python train.py --arch="unet" --weight_standardization=false --pixel_unshuffle=2 --steps=5000 --warmup_steps=250 --weight_decay=0.01
Rows from block 6 of a small segmentation model, named by matrix and row number. Rows with one number belong to one channel. Each number is 128 + 32 x the weight over its row's rms, rounded and kept within 0 to 255. All counts start at 0. Numbers have three digits each. After the name is the row's rms in percent of the matrix's.
After each channel's rows are labels from the 100 images, of 14976, where the channel reaches its highest value: "peak at" is the part of the image that holds the peak. Only what is clearly more common there than usual is listed. The data: Sentinel-2 satellite tiles (TerraMesh).
# convs0: first 3x3 conv (model.decb.0.0.convs.0.weight, 96x192x3x3, each kernel summed), inputs 48-95
# convs1: second 3x3 conv (model.decb.0.0.convs.1.weight, 96x96x3x3, transposed, each kernel summed), outputs 48-95

convs0.62 096:147087149163124110106152112138099120121113104116149154162140108110086117121113142109117142080120121135082146093137109150051101106155125084147078
convs1.62 089:149142141151102174123174142142122106141157176192131236120106067092132129156102085063122116080095160081164125114149129119123205113132126156167105
peak at: bottom left

convs0.14 096:113126103131118148137126124138109130138137136127079098100109134125131127089144092141143118129124113129108110089102119112139135117121161150138120
convs1.14 108:096165131120124120118162157103155157187137154094135150174138115140194092117159139107101114108132118120169196116130112099088100185166156147108135
peak at: bottom right

convs0.21 096:118135154095122117100111152119087115130131143105107100057121134148116137084153077144122148141153137150168140131141114101108145132128148117132095
convs1.21 099:120050099113116086159148116194136121117150129136096174126125115148118172079159110083164133162115083115102101093124100102060120167154090112144149
peak at: top right

convs0.33 117:123073110141148134155113133133131132119097105091084106152150140124108137112122097114131132115105117098079124113134124121083113087128129109086098
convs1.33 107:181122163134122145110112124146106131113113090109139126051135158124092149110099103114159104121110136120175128083109141124128098158168145103151091
peak at: top right

convs0.78 097:138119160110111112120106092154117104150127113118133121072103154117098131084128137130136117123136113129153142124128114100107103110130132103092124
convs1.78 102:083195148154122092074101120114136095118162105170112107127075134107030102112162094177132083088156098159140121164110161180125153140159108146108138
peak at: top left

convs0.27 094:153138144115143136162133131129139125139147162125129082096119118129165127134139140134101121151132153124125114143128150149139128128092135131141128
convs1.27 097:197240161099130157101099175134126165132107120094128158112144130134102139084135151150104136144078125152103098136179122109146122068170144108114126
peak at: top right

convs0.51 094:132120115109147135132100116112142109136140107098087098135131156139136138110162105122139118134143105140113151076144133121086119082170127080100107
convs1.51 082:133075140098108103146092115073071086179174087136103146163089141107151130145117156148125161111158147117149120135145140087181133146128058094132172
peak at: bottom left

convs0.9 075:167166141146098110116199150130154122128134146146195116100133110115163128144098120123128123152127088087132133096124152114093144160104096099154143
convs1.9 097:192192165115094092098122159121086103142121132123163135105087163112097151160094187196143138133140106124163144111139134101119157160188155093097184
peak at: top right