From a checkpoint of a small segmentation model: 3.27M parameters, trained on Sentinel-2 satellite tiles (TerraMesh).
Rows from block 3 of a small segmentation model, named by matrix and row number. Rows with one number belong to one channel. Each number is 500 + 50 x the weight over its row's rms, rounded and kept within 0 to 999. All counts start at 0. Numbers have three digits each.
After each channel's rows are labels from the 100 images, of 14976, where the channel reaches its highest value: "top examples" is what is common among them. Only what is clearly more common there than usual is listed. The data: Sentinel-2 satellite tiles (TerraMesh).
# convs0: first 3x3 conv (model.enc.1.1.convs.0.weight, 96x96x3x3, each kernel summed), inputs 0-95
# convs1: second 3x3 conv (model.enc.1.1.convs.1.weight, 96x96x3x3, transposed, each kernel summed), outputs 0-95

convs0.41:553505539537557440513511475479430517435477509554593583417481477482531519528558505420486498410587543560499507482549529549484487444437532532586528563525425433502408434410512591434476454518569401515525499569486421431545563549500494478481516579444492523466442434463472568409507510462493438528
convs1.41:450510598491536483481557492509470563581526550479437484422509584553545516503424488540527524532467582444463415458536510606575514615481566448483474411565599512451508526545437585500394499432488473550517479450529508560467514479499488443466517424504476506475448534545453444429426428442455457525
top examples: snow or ice; main land cover: snow or ice

convs0.44:359477485403401447487556407490538459549456494456477453440516484448516545410517480517464528452545445413527499395456600456550465507498488486450481461513551534498529424507477561482590587409505484547445517475466609527430465498560537544512482469514473459446523507530557542479466540499555608512
convs1.44:552451374512547486503460507574409450477485462465523539509483408590455458462497521507415422527422472543434539539491324574537489424474581557494444528511522550564539496567516513450547494477550555452515473452474489493575534602481426466422497474491513503536453522551443506458528572501533529485
top examples: main land cover: water; snow or ice; main land cover: snow or ice

convs0.16:452531371560519503522498531537451477466440550556498540469535506549528507483443563543419472560528525463550550489492527471631491520494559462412413439515494553506448530556441460438472487503532509478526465496565536519579427490447465492504444436619477464515687505520470465475516489469491443400
convs1.16:463428481525474530461481483498540439482538472482508539516452501410549401466599530520697524432435493582473516531480511506410492466472512603487478452531440441411550511551486500524483466527563547441483550537512430478476471541469509496470486543511519407464403473429459619426509465543537519490
top examples: main land cover: water

convs0.52:518436597548549525481379447491435490564505529466406492488563515456478581508535428464483502434433502506458486356496437545417560508575453406500479468476518431448561448490539550445479506495501412450485500499532515419516592445538518518514493449409425464481473484550531468471464516483500411419
convs1.52:414420522544440495493527490532541549463465438505514464404516500567501567592458498504459580460508421405507532528483535522628433438421507465498501579586475464519484498543541518485503478553526555531502518480487484482644534560539535440449619547542447541466549386456458442517521481485442481527
top examples: crops; main land cover: crops

convs0.47:518446526407539450569595495377444576496489478461496562429573441554417540453461575474456529442571505536534499494490523452488522447516486460561460543447436514518548430478522445476481504432498501483464458442415501473529389512595467450512449548414483499476385486534504552456446514563478414556
convs1.47:499494475459415536483500477584474450398455388528463474505482507587461450502501508586604421457520474534481496469603463512509502534535502556402467485519592568441502558502465431433522567518440462523564555535520492543456533472424447616504433436512504564480514515477396436499541559505507419508
top examples: main land cover: bare ground

convs0.31:598617565611471489547510425548503495434605536481451483552544557513496495561471539433436460549518484465543471589527419563585466528508437437506585478425561523471517581440518421513452491568498466493462487549493488533538470513541580499458550523475480529439450558570487409440443503493509566524
convs1.31:430513426533508514482492517528497522464532512561535414453426491505529526480480446531494523432475532557424507489532488540409558477509500478455472418456403530484480476492501442506487450515454449525485468484411468415392525520325554476382492515470461444479532457424555537474500433505388404418
top examples: main land cover: water

convs0.68:575506489528547509487370494436466487548621490425419497413483455380521602436516439411501487428474524484500459434439447536456495504562452456484488532458539434508539505513542495447538485521513501583428481373522472445483506614549511471471476543458448498476452504488427431424491505521526459477
convs1.68:384485521542458563495456472527438473478418478443566437480444455555535503514544511555546555521429489520456574412456478531516508488408510479484502467597489485536557478394547492543469493436450547464560497601496488471523563456397493439551545492576583460424513399528521537380485472537486490446
top examples: crops; main land cover: crops

convs0.82:537462539483401554465472563489472510492505470467513432485576437563524515401450432442418486461513471491638491448523420444413509439464496507450437426512498451493463479511509544402520540502472505527468489490478408492496489406698440488524524440527512493499498428420492502521471431482528466514
convs1.82:538503557503506553485532526465636402563547502424455503541464565494499548562475582534497439488557491561435586554445601441588484468559457518492470480474522471479502436428484424447450455475476452471472477443543559518503478491420558617465563554506473586538492548559431449478432566514477531465
top examples: main land cover: water

convs0.29:478530489570474503554615455522549432431535491521495483632494530489469565510564505491423585535513445482497473553466549476457434485414410546438465496459543531508448440447494469502570489471532491543554464679431505448465519594462538502497515582461564493516609523481528482557454527448528515474
convs1.29:612508485493420531504545515527495431445552504534536484427499497478522424495444560479625413422532444467503502514454452528483425414545506488547475492482421514484467424458410440512462498458526598471524524450484560558455576504476494582405493522510421487508449431474588469541587534615484472532
top examples: snow or ice; main land cover: snow or ice; main land cover: water

convs0.5:399498547533456437528545399519495492471486519572540445445453511498498487535508481466501567466455466568482625415426559519538546501430534534418634517552515498500473455474495458437503547424576493533534539582541591437535491564488493571540609550530553527562462535581538499585504504476521476471
convs1.5:524474425472491466584473503509446476464547436562487626472482486454564539459539468425540468517454517453419450526474434559485493509522561479510471466426482524479498444481527545649505438475536479531546506481470465401511518538523503391414412464489485498447528434370479520531452517421563615504
top examples: main land cover: water

convs0.38:559458358526566518526512410515448516499495451392510561416490499471470453468441491444509557445450468493533465479480566528457495479585478437476515522521534472444480414462502594370493544403533521556512505539552560414462549527574520520543595467489544574411543524541466562482436464508529478473
convs1.38:478529533462512459450527567482536448495463488508452466468597480562466554513578503540486556544501532463442493503431461512542543479491522594451490553508445482494489517644534553528537551458496466488427399434451543414519604564489436480588437525607561513463548571537472497467502577407453504598
top examples: snow or ice; main land cover: water; main land cover: snow or ice

convs0.21:528527532576486507550503526587441505466474502579558531517545487424508564581487521550587442571583497529451546559495480522450539598559476520548510517534537471422496510562454449495448501660478503463581463473510405581511564503431538520485478525502485645496519495536517522394505536564442492522
convs1.21:561519529564440470499507422430472454497468557519560531432409500487471394505534497527467518407494520506521473484585620507571448349439492503518476460508405455396521499489528584526497502450523486498486498428513543470407438486501490536483437573485501409580484511416479474501466383503501472512
top examples: main land cover: water

convs0.54:505467499494559544526468482559542541497474493520499515511536551446532504485523440396447527548518522524367460540504540538477559481433465524481482520487580517352568453496484506344544593471470513547520535459522503507498451442442474466518598484449507584609450484425505404481449560422451458532
convs1.54:560513579421537520427535590496525544487454476504495563429510410494432462500460539510498529447514605543601506434563515488553468474596587442543572454498433556588502506558487495609455518404503504445477489494550572519536533545541448614487501477492504436470525494524442574450566459556545490513
top examples: snow or ice; main land cover: snow or ice

convs0.0:439534481551450522459483391531573450511530496575444472566438520550514481616482508479457525536568433531505598537499576430509468423564430522452494478540503440588517556412484387591528473463539428432495504562521430519539469557526442533505498563472482521426542538518456583531464436473488551457
convs1.0:520454525580587434447559532581497495398555461509586479489448525548495402412512477468455477438437514496435408438490431550485554495442465524504488470419477548520426493513521428408524464581450507539499497483504562518406511493410489405524410445434497528426416520515553448508500472450490489467
top examples: main land cover: water

convs0.22:531574448504452436536433456498524481447493546580524565480524513551492481477514471564467509531550485489463532483459585542606484552474553514498466451464539370553409629660528526442507574555448490589425454559462482555470466572462538486506497528482512502542421497433522509484481407503524472538
convs1.22:501484448511523559463536497461444438524477461451458474494433469400537420517590493510517468496448620419532528485562526511508496433496507473495513567600409545411526516574484517604507460453464598410487474467609480408421519505552418485495533543523530477560448425519486560481425449468468467518
top examples: water; main land cover: water

convs0.85:499504567498459590508392495432473513522541460526534435405515511514519516534461551475497473448490528502637486439497368398552562471484469483459416476489389476437482513516414493418478542497497492468478497443555636516454489480527468464484495505492479466608458481448450481481535491497453366487
convs1.85:476452549533532459458493541532583483526439482493423550539513457514488565500521489468419490493433511520525509471438646519423431529408498489507469424498603494511454459491465539508525504566450427591537563485479399476569495475570569431516605508507541547380522501554553543503517532394459510441
top examples: clouds

convs0.53:598474520481481494524624624482495493605530521459590501580532431531499512422479488488522568486524466484462474556464474512460567498406493516544557484493509453495482360543447450495430515449442520471495434460488456500536483439379524493549509465507503487501442472498604425557497359524484490498
convs1.53:631556499442493510425507457538515493525459461528483529436514531492527436617463481498480406493475473530559491518439581411582455405585432494456521491528488540557553586528543537501524450478482458495545575546571616480607451549561418500491485503423537573551517524462439517499464571523495492489
top examples: snow or ice; main land cover: snow or ice

convs0.69:532484455531516463534542552433578495488552489454561543511462517502531563507444580608464545536425483500469503602494514496399499525498459505547572524517461537562458488468508562546529460499581493503521483548414430490434519494447618602568548557529497421411530507572564441567513382510452450538
convs1.69:543494492504473526474508479547432498535503566484512425516603502462495440551504428464512391402526500460491459464507510467526460516454504480545474444449544428439535505532525495506435528409463519532525539456476583553528457419508521481492435518424594621660483541400531443514510603549548556463
top examples: main land cover: water

convs0.76:541485524532548602464485579453396506524473483558500536398559485631556527547525457558592530471447527467483424493503465494446482496434416488493498511548383491457518462517557458449443509502428449481485498448548568510441431445481517516503521478468488509593476442509469518434558433429535377424
convs1.76:518518566466479481516436539476627599559534516557508532502533607468549552557504475409430449487491482518592606516490595601541469489489519473523555491546626497480530514516466459505511477448454424494643519508523462541510500473584505427510521544492498594490543489472609446485478523554512516517
top examples: water; main land cover: water

convs0.74:462450438503538477498341450392491468545531499522457482413511460503480578574490485521505488449441487494406543405407416523516461543559483456413507502499570420475526494492562587460474404498482408480444470431502578468495525508570474462500492476483479537509527439516501482380501519447496425442
convs1.74:495468558560474489495491561550500442496399484520478545496613606564519457407419506494474519460568444512589454468538570577518477514408538458549478353498447515475450505512497521551531599513518586490520495535523438553493563475551513384536541552531506524423523475522556464436525453484438454482
top examples: crops; main land cover: crops

convs0.1:475456487517453471522542472523599493534480513534558474469476527447430572418497461514566437458481517534484515478457524531405485499528465469541458545540467538527512384413545524509568505500567496482417460608496675470519569656406495518547510567416496464489452491517507541523442521491516490547
convs1.1:529541483483512505468486434548440479437473414506488595482457476557517524553525458440516509465502394378509452490466500521536565441538575441455585523471587498524488460515474562511417487503564506460478544459564436456516412483615440495482453370521515481578460506570399469525591530502520546449
top examples: main land cover: water

convs0.36:470446508470474486497478446460430495494506487458566482600633494492516502493510548533514420362479511601519516405466552434557504562481519507471474593472517543456434470454535529434487505500529496581452623419494454526490501591472477471547512497530616510424474480539478518528428408408514461507
convs1.36:560404490514493457540429528491493582545514478495355503526425518498457458500492465549530515546456475413495513571473473590538504428461565432500440435546516565655540504481495586541449458559549482476575428550533538529531497461537443505552484464470516546511505594521483511505565598578547560515
top examples: main land cover: water; snow or ice

convs0.32:477515533514453446538519409509576463526571544483523545400421453509540515479521539451565540535679483533523606508491521506447438511500480512491554536491389535529579474427446485402472459509543484434525454491466506449570538453536513521504489594512499485459467519596465543438512610504417514548
convs1.32:505509486532555448441483480529417490473472482450472599547507522549472564498500434575512481459432631484411470506546391447482542568415525521519504593431547528446453385574467482499516504491537456520417531453401465519477428588462400558430444417490460493483536505457485476540525458496495504488
top examples: snow or ice; main land cover: snow or ice; main land cover: water

convs0.27:569511559557418478465548513593544457460506488455462559559479601566535486606474491430417556436491504505521546515521472418523453453503473497462479440462465495483498583413462470546464469468512484535438516616513613560526530552597486470493530514552479566532532567422479474442438596438481517434
convs1.27:539452481527536484490484503475537481453539552554551511523467500522463510387536464529546459476505513590475503539536493526464535497432439533484454504456527537512474369541381536471508516488458489394499440460398401515398456486387539477500426492380459415477501432553534425576586511520487437495
top examples: snow or ice; main land cover: snow or ice; main land cover: water

convs0.63:418482455391494488461568503497477493535483393448530534446458464622485505445534457465405523519529448569623457389513454488452448467472484535476500457480552438470520452381513535423470548410446472529452527497485521506441482547565354521473492506533509479566421452478485508495514516470503560524
convs1.63:571497440484540595420446480496509493513533413431513358464565569461537527421450490520527438475565507459467494508425489487546465450457440429395500505575470454619442467518528404483489571441566474506556387520454556520513521509494535517547531466498545510457504515529497385478499508479464435445
top examples: main land cover: water

convs0.90:614534582539363462474528547466479444517521499503563554609476555505505499480408492480439544524419483513480493514466534456511521451451508547501516452495505423421511571548408553389488485492424551471466475413433485466574470443523531523497523474554476469477475530397511397520464411468448436542
convs1.90:496530484508499481455480564564547526621428485523476462434572463490462450489467505550518439501567464466601499499482587380506445467475539435469498544455481557521491561482617488540491516392501434572546559537575570546455475543502516464486517449500537591537527503537503597489566573597562557549
top examples: clouds

convs0.66:462508503373517444496439474393497518453550472467447477375557442462447506563472428463438519516503520481562440399538543488596484431554607481538448572538531498466491469502532507444435501447474457537486432468522579457559549455564446413489508466554527571472470525537474473398468563457492526486
convs1.66:458472505532492523482444486509474492568346517482504495540407525481562423473527579522546511469512476511456531550417499606445496535438491554424504506515464488458473489534437581482541413490488557399467471487443411483453475428445508520524563543406489389456477428418408434467497454498555443513
top examples: water; main land cover: water

convs0.20:574540528509513577396606551532595481478489485506522530624497541438518434440413524548528494541501525537470574411526413483490520473469542460549534525490561518517504457556553435560459475519472497584535418571428494534575552566432474510445548510560449560415488488487548494450423449489502546428
convs1.20:506506497559448440512457439489434519477553514527584536461482460467510435499498509496590537464523403494576508550511540444508355434550482415431527427546462497520490556482489489530474528508499526462489544505536511372498532422514510451494420453497616467643498513419479450532517478584460405552
top examples: main land cover: water