A small segmentation model, trained from scratch.
Model: 3.27M parameters, 64-pixel images, norm groupnorm, activation relu, widths [96, 96, 192].
Training: normuon at rate 0.03, batches of 64, held-out accuracy 76%.
Data: trained on Sentinel-2 satellite tiles (TerraMesh), 145000 training examples, 2.2 epochs.
Rows from block 5, named by matrix and row number. Rows with one number belong to one channel. Each number is 128 + 24 x the weight over its row's rms, rounded and kept within 0 to 255. All counts start at 0. After the name is the row's rms in percent of the matrix's.
# convs0: first 3x3 conv (model.mid.1.convs.0.weight, 192x192x3x3), inputs 102-107, a 3x3 kernel for each
# convs1: second 3x3 conv (model.mid.1.convs.1.weight, 192x192x3x3, transposed), outputs 102-107, a 3x3 kernel for each
convs0.25 099 [124 130 123 117 122 145 111 134 135  92 138 125 115 109 111 103 143 133 115 130 118 143 141 138 105 133 141 137 115 153 130 100 100 120 128 121 146 120 123  91 117 153 150 118 146 111 133 174 126 126 177 141 135 154]
convs1.25 109 [120 139 129 126 125 188  97 136 137 116 162 143 118 121 143 151 144 167 113 154 146 102 112  96 137 135 118 107 173 142 120 181 119 149 146 162 136 170 127 139 188 120 135 139 120 109  93 148 127 173 120 107 156 109]
convs0.26 104 [115 112 124 135 104 116 115  97 118 130 133 127 133 132 145 131 116  96 123 134 127 123 133 118  65 136 112 140 144 137 113 111 108 113  77 137 156 112 137 132 129 135 100 140 122 101 111  97 126 126  82 137 115 108]
convs1.26 066 [126 124 139 141 121 126 160 109 139 128  97 134 117 105 147 161 119 130 101 109 143 118 104  93 154 126 158  97 120 119 137 137  93 140  89 156 139 150 130 119 152  82 115 147 137 144 165 127 173 140 114 161 110 128]
convs0.27 117 [112 134 109 115 113 111 124 140 155 107 160 129 117 119 117 116 152 127 133  89 117 113 117 132 102 113 157 139 121 143 144 158 117  95 111 112 124 128 123 141 122 177 144 140 143 119 117  90 131 137 134 132 163 162]
convs1.27 061 [161 136 196 101  89 123 143 118 155 134 112 108 103  77  91 137 147  66 141  95 134 149 156 111  97 141 122 145 101 108 135 122 129 149 136 153 121 149 130 128 165 158 122 124 150 130 162 137  93 151 162  97 131 134]
convs0.28 106 [125 111 132 127 134 132  94 126 158 130 147 122  83 109 149 101  97 124 106 109 106 128 122 136 147 143 130 134 167 174 127 146 161 123 104 118 144 101 126 133 131 125 127 148 109 108 125 118 119 114 136 109 129  91]
convs1.28 064 [117 128 115 135 137 164 166 107 115 136 142  75 120 128 114 142 159 136 117 106 137 121 103 111 163 137 137 113 117 103 163 112 128 157 100 125 129 108  79 145 164 136 173 119 135 148 157 147 134 176 127 154 167  63]
convs0.29 097 [111 120 125 147 150  93 110 130 109 164 114  96 132 145  67 122 148 104 121 149 118  97 137 110 115 120 110 128 161 173 143 175 164  77  96 136  72 160 115 150 132 120  83 146  71  95 136 103 108 150 174  72 132 158]
convs1.29 120 [138 115 101 115 111 125 149 116  72 151 136 120 169 150 137 116 123 120 116 101 100 137 116 124 145 140 159 124  75 129 152  62 120 142  86 174 125  97 131  95 100 115 112  70  97 158 128 125  94 100 134 116 172 136]
convs0.30 099 [ 82 100 137 130 111 120 135 135 140 127 135  94 111 125  93 143 126 120 116 120  97 144 137 100 129 133 112 120 127 136 129 174 129  96 147 101 120 132 113 202 127 137 122 141 137 132 118 125 122 133 137 148 137 158]
convs1.30 101 [ 89 145 121  94 134 160 113  94 110 112 135 145 122 130  79 109 116 118 141 102 146 125 138  95 139 139 129 162 154 150 149  89 144 169 150 132 149 130 153 121 128 153  86 112 110 162 152 150 106 194 170  92 124 138]
convs0.31 094 [136 122 161 109 108 164 116 116 141 107 148 107  93 118 123 154 153 112 140  89 109 124  99 111 143  91 117 128 133 140  98 118 131  84  75 133 165 148 144 108 122 149 122 127 106 119 123 120 142 138 104 130 129 127]
convs1.31 097 [109  70 149  96 105 124 117 146  80 115 141 186 122 138 117 135 119 155 110 164 136 133 126 181 174 163  92 137 111 138 124 174 142 130 143 162 153  91 121 146 167 121 140 144 125 115 138 111  82 153 136  91  95 130]
convs0.32 105 [130 124 140 163 140 135 133  90 124  90 112 127 138 137  96 157  92  77 131 119 108 159 138  91 142 110 104 162 139 111 151 148 155  80 172 140 146 123 135 188 144 130 124  95 118 130 112 120 142 170 130 129 138 110]
convs1.32 093 [103 132 152 159 129 130 121 103 101 140 122 100 136 145 129 176  98 116 120 156 114 123 134 145 132 124 123 146 134  90 142 125  88 138 108 112 123 146 170  81 156 123 108 153 108 150 135  74 120 137  95 122 128 172]
convs0.33 098 [136 114 132 119  93 107 139 123 128  95 116 126 126 162  76 129 111  97 121 131 179 121 145 172 108 109 155 141 117 154  85 119 153  91 122 102 136 145 153 114 131 149 164 117 154 153 108 127 122 135  61  98 114 138]
convs1.33 095 [ 97 107 135  94 159 134 120  80 112 148 127 153 126 143 133 152  98 160 148 190 163 103  98 146 165 125 129 113 149 159 101 132 151 133 112 151 137 135 111  99 150 122 162 111  94 119 116 116 107  92 152  93 109 127]
convs0.34 099 [130  88 107 118 130 138 105 149 102 174  85 154  86 151  97 107 150 175 135 133 118 125 124 130 127 130 133 188 141 137 147 128  99 136 154 108  99 103 104  79 114 118 140 112 143 128 113 113 154 145 110 118 109 135]
convs1.34 112 [146 123 118 126 122 126 166 152 133 120 108 140 136 145 156 146 143 106 129 110  74 128 125 137 142 133 138 120 160 152 116 102  93 132 113 155  66 143 114 115 117 147 130 106 161 111 110 103 125  79  69 116 115  96]
convs0.35 106 [151 120 140 133 143 103 112 114 112  98 138 109 115  97 117 118 182 129 176 130 106 155 159 122 116 133 121 117 134 129 132 109 115 101 120 129 138 143 112 136 128 111 133 124 125 150 115 117 119 122  91 112 123 105]
convs1.35 070 [140 142 145 132  86 104  99 138 147 106 138 109 169 160 160 120 158 146 195 137 133 147 130  78 160 123 119 128 127 144 110 105 125 166 127 158  93 121 127 120 103 130 147 147 153 164 124  98 113 125 111 153  98  82]
convs0.36 107 [126 152 134 133 121 131 110 135 139 191 167 155 134 132 143 137 139 150  91 110 120 129 136 105 128 127 124 127  81 119 111 132 151  93 102 154 127 174 117 114 116 106 142 192 146 141 123 119 151 159 112 153 131 136]
convs1.36 087 [127 104 139 100 138 115 138  83 147 109 105 125 113  99  91 145 101 155 139 138 150 117 149 159 151 152 137 139 169 128 125 167 140 129 136  92 179 117  97 137  99 159 126 144 144 128 139  70 124 162 131  92 118 109]
convs0.37 092 [144 159 149 153 137 139 117 149 137 151 161 122 100 162 166 107 123 104 115 114 120 122  96 109 113 135 118 131  97  96 116 120 117 130 104 109 153 144 140 108 124 124 107  84 116 130 127 121  97 117 111 119 114 126]
convs1.37 096 [135 121 116 137 101 100 159 115 135 138 120 118 135 167  89  93 121 128 157 152 128 180 157 152 187 111 109 114 127 113  84 137 161  90 133 150 112 100  89 114 104 131 144  86 108 124 163 141 133 129 153 134 104 161]
convs0.38 100 [124 117 116 159 159 126 153 154 141 143 134 138  90 101 162 130 111 148 144 107 113 122 133 102 134 142 113 113 155 125 122 109 135 149 126 145  94 103  86 150 126 140 159 167 125 126 117 132 131 123 151 121 127 155]
convs1.38 131 [130 102 127 138 137 111 143 132  76 136 138 107 124 149 165 125 144  93 112 112 137 129 119  75 100 151 133 141 152 150 115 143 139 148 142 136 106 150 154 104 151 122 120 175 115 134 150 123 123 133 115 161 142 149]
convs0.39 096 [123 145 140 126 149 149 122 143 147 171 120 104 129 141 132 111 163 150 135 146 163 147 138 130 129 144 144 135 126 117 132 121 134 164 144 121 154 140 163 167 141 156 117 159 183 120 133 114 151  94 127 111 137 119]
convs1.39 137 [114  92 127 126 148 155 128 111 141 170 176 119 145 131 104 149  94  98  98  64 148 122 124  85 120 150 122 160 146 101 137  85 135 140 157 116 107 142 132 127 163 135 140 137 157 131 136 160  95 136 176 138 187 152]
convs0.40 094 [137 131 164 106 132 125 127 110 141 147 127 141  87 154 132  73 118 132 128 131 129 136 149 143 133  90 140 134  94  99 134 144 149 125 100 149 123 132 153  99 113 167 120 117 143 141 124 107 113 109 130  85 124 154]
convs1.40 118 [127 166 168 110 111 152 140 146 123 127 155 120 147 158 125 129 124 112 128 111 104  98 120 122 154  81  63 111  97 127  85 117 104  72 125 166 129 157 131 167 148 108 137 114 131 185 124 201 174 137 135 151  88 140]
convs0.41 098 [137 131 103 101 128 123 129 112  99 187 124  79  98 134 167 165 165 100 114 145 156 183 149 125 136 130 119 105 133 146 123 157 139  94 119 177 127 117 120 117  90 112 127 123 117 132 114 117 149 136 134 132 119 126]
convs1.41 059 [101 159 112 153 133 125 136 110 117 131 119 122 157 163 142 187 134 128 126 138 165 204 193 141 165 127 114 101  79 139 142  95 131 124 135 171 119 153 166 106 133 143 137 140 131  79 124 106 127  91 108 132 114 140]
convs0.42 105 [147 120 139 150 158 133 142 142 150 104 139 115 136 157 133  89 151 197 125 130  98 133 109 109 131 179 120 108 131 119 169 176 144 125 135 120 133 144 105 125 146 129 127  96 121 128 161 141 129 114 138 138 137 138]
convs1.42 076 [ 88 134 128 102 102 129 156  92  91 150 155 101 159 178 128 155 127 133 125 149 154 166 158 179 174 178 101 117 128 142 109  84 139 122 129 103 117 131 122 128 160 128 129 145 132 178 150 125 106  98 117 126  90 122]
convs0.43 100 [121 129 123 108 129 145 101 144 110 122 133  87  90 125  67 139 127 138 152 156 109 133 157 144 152 142 142 144 127 190 135 133 177  94 103 140 116 114 137 131 105 103 168 125 128 168 177 119 136 143 160 158 125 158]
convs1.43 082 [142  88 131 121 121  93 143 120 125 128 120 141 150 101 162 108 140 115 151  75  91 127 117 131 103 132 104 113 163 130 134  98 132 139 120 149  96  89 112 145 187 121  99 121 111 139 100  97 133 121 152 121 143 135]
convs0.44 092 [128 129 123 153 126 143 152 130 128 164  96  93 139 164 177 144 135  99 168 121 135 147 132 114 150 136 145 134 158 119  89 182 162 116 108 139 122 140 187 160 125 116 151 146  74 161 150 119 133 128 145 127 143 125]
convs1.44 128 [151 161 137  93 131 160 134 115 115 105 117 132 116 153 112  94 142  90 154  93 111 132 139 116 185 151 118 142 141 120 164 107 125 135 101 127 143 115 107 132 150 125  94 160 124 126 110 120 182 108 111 114 132 152]
convs0.45 098 [132 129 105 148 155 138 160 134 124  97  89 168 118 124  86 168 115 117 105 142 121 142 123 153 131 131 159 158 159 133 130 128 118  85 106  96 108 116  89 108 160 122 140 133  84 117 163 119 134 136 109 110 128 107]
convs1.45 134 [108 116  79 106 129  87 172 102 105 165 126 136 129 134 161 110 106 121 157 169 136 125  88 160 116  83 103 145 157 162 138  90  83 116 154 141 106 111  63 126 119 122 113 166  93 151 141 140 119 101 147  93 128 155]
convs0.46 098 [110 137 128 108 112 114 127 129 111 127 122 131 197 148 155 174 158 110 116 132  90 106 159 107 111 100 125 176 115 157 135 136 147 118 140 144 172 152 117 117 134  69 145 155 128 115 122 137 114 121 143 116 140 142]
convs1.46 089 [104 133 166  73 112 176  73 106 141 151 140 198  90  91 124 110 105 167 124 112 145  81 104 108  97 116 120 118 140 159 134  69  94  95 148 125 167 149 126 129 122 127 120  73 134 160  81 153 139 122  93 133 127 117]
convs0.47 100 [103 110 131  88 120 123  87 142  91  58 112 175 152 144 160 141 170 157 133 146 114 154 158 134 116 125 139 125 143 108 157 104 107 133  70 110 133 121 140 136 140 112 181 134 109 134 128 131 109 116 124 133 113 158]
convs1.47 104 [110 112 121 125 152 175 128 119  99 115 134 144 125 152 154 129 130 157 131 145 123 131 164 128 115 131 141 141 149 123 100 118 130 144  88 142 109 144 157 114 161 172 137 139 106  94 101 104 126 151 119 132 182 138]
convs0.48 096 [114 155 132 120 135 145 133 118 124 159 155 165 152 168 195 125  90 144  81 138 173 116 109 129 119 113 136 154 163 143 131 111 101 107 127 140  95 117 158 118 137 132 141 118 169 132  89  73 100 127  79 132 121  78]
convs1.48 068 [119 142 113 120 166 133 147 130 155 142 102  85 154 123  84 164  94  85 143  97 135  98 126 143 153 121 158 125 103 109 146 162 170 137 137 181 106 160 106 141 134 138  88 140 143 148 166 177 100 163 130 150 193 120]
convs0.49 094 [124 135 113 124 149 131 124 172 127 125  88 129  92 158  98 128 109 117 120 113 157 107 128 139 141 145  93 145 105 110 138  86  89 100 100  93 135 150 152 151 169 105 114 115 118 107 128 148 113 124 116 108 110  86]
convs1.49 074 [104 128 112 104  96 171 165 137 160 140 100 138 114 173 133 193 141  75 109 132  90 156 114 113 121  94 130 146 159 103 157 137 180 109 116 105  94  60 132 113 132 104 161 111 136 110 185 133 120 124 121 149 125 162]
convs0.50 098 [ 85 112 117 126 115 142 161 121 105  94 120 155 156 107 130 108 115  90 103 111 133 141 107 137 139 120  83 120 115 153 108 105 137 127 113 147 191  97 113 177 179 122 168 164 127  97 139 129 114 180 131 113 145 142]
convs1.50 088 [110 107 114 118 102 144  67 119 125 119 134 163 116 150 157 173 133 147 116 111  88  89 143 104 100 138 141 161 173 102 117 135 120 159 110 100 133 130 107 179 126 147 140 121 120 131 125 162 146 156 132 133 127 102]
convs0.51 096 [134 145 106 120 115 158 142 157 110  78 127  70 127 155 169 138  90 102 123 123 165 128 126 160 138 138 160 114 133 126 118 122  89 140 166 183  88 130 129 100  93 143 137 138 124 121 110 104 147 127 172 140 127 102]
convs1.51 100 [182 164 135  99 132 117 134  90  90 144 105 105 150 134 128 104 112 152 128 119 147 124 117 111 148 128  90 138 140  99 129 131  90 154 151  94 149 146 102 157 149 154 136 155 150 145 123 146  91 106 112 104 134 106]
convs0.52 098 [117 141 139 121 121 127 130 150 135 144 149 160 162 121 127 126  87 150 129 157 151  96 116 120 123 122 133 198 128 131 139 135 155 124  76 164  92 139 107 126 128 154 103 167 150 113 117  62 129 170 120 152 142 128]
convs1.52 093 [100 119  89 146 151 124 116 139 126  92 170 118 109  92 111 105 149 145 147 124 157 138 101 136 175 119 120 127 140 121 116 136  77 167 153 132 107 129 120  92 112  69 111 150 126 149 138 152 155  73  97 141 113  84]
convs0.53 094 [150 130 170 125 135 131 165 140 153 130  85  99 151 144 128 165 107  97 111  80 149 126 115 159 108 136 153  85  85 123 156 125 171 142 159 196 178 125 149 139 145 153 136 107 126 114 130 119 121 122 150 100 131 127]
convs1.53 123 [157 121 133 162 114 139 150 131 147 105 122 113 136 134 103 119  98 101 158 110 128 129 119 125 170 132  94 143 122 126 115 111  98 101 120 155 158 114  92 138 141 129 162 145 136 138 151  88 123 145 133 157  98  75]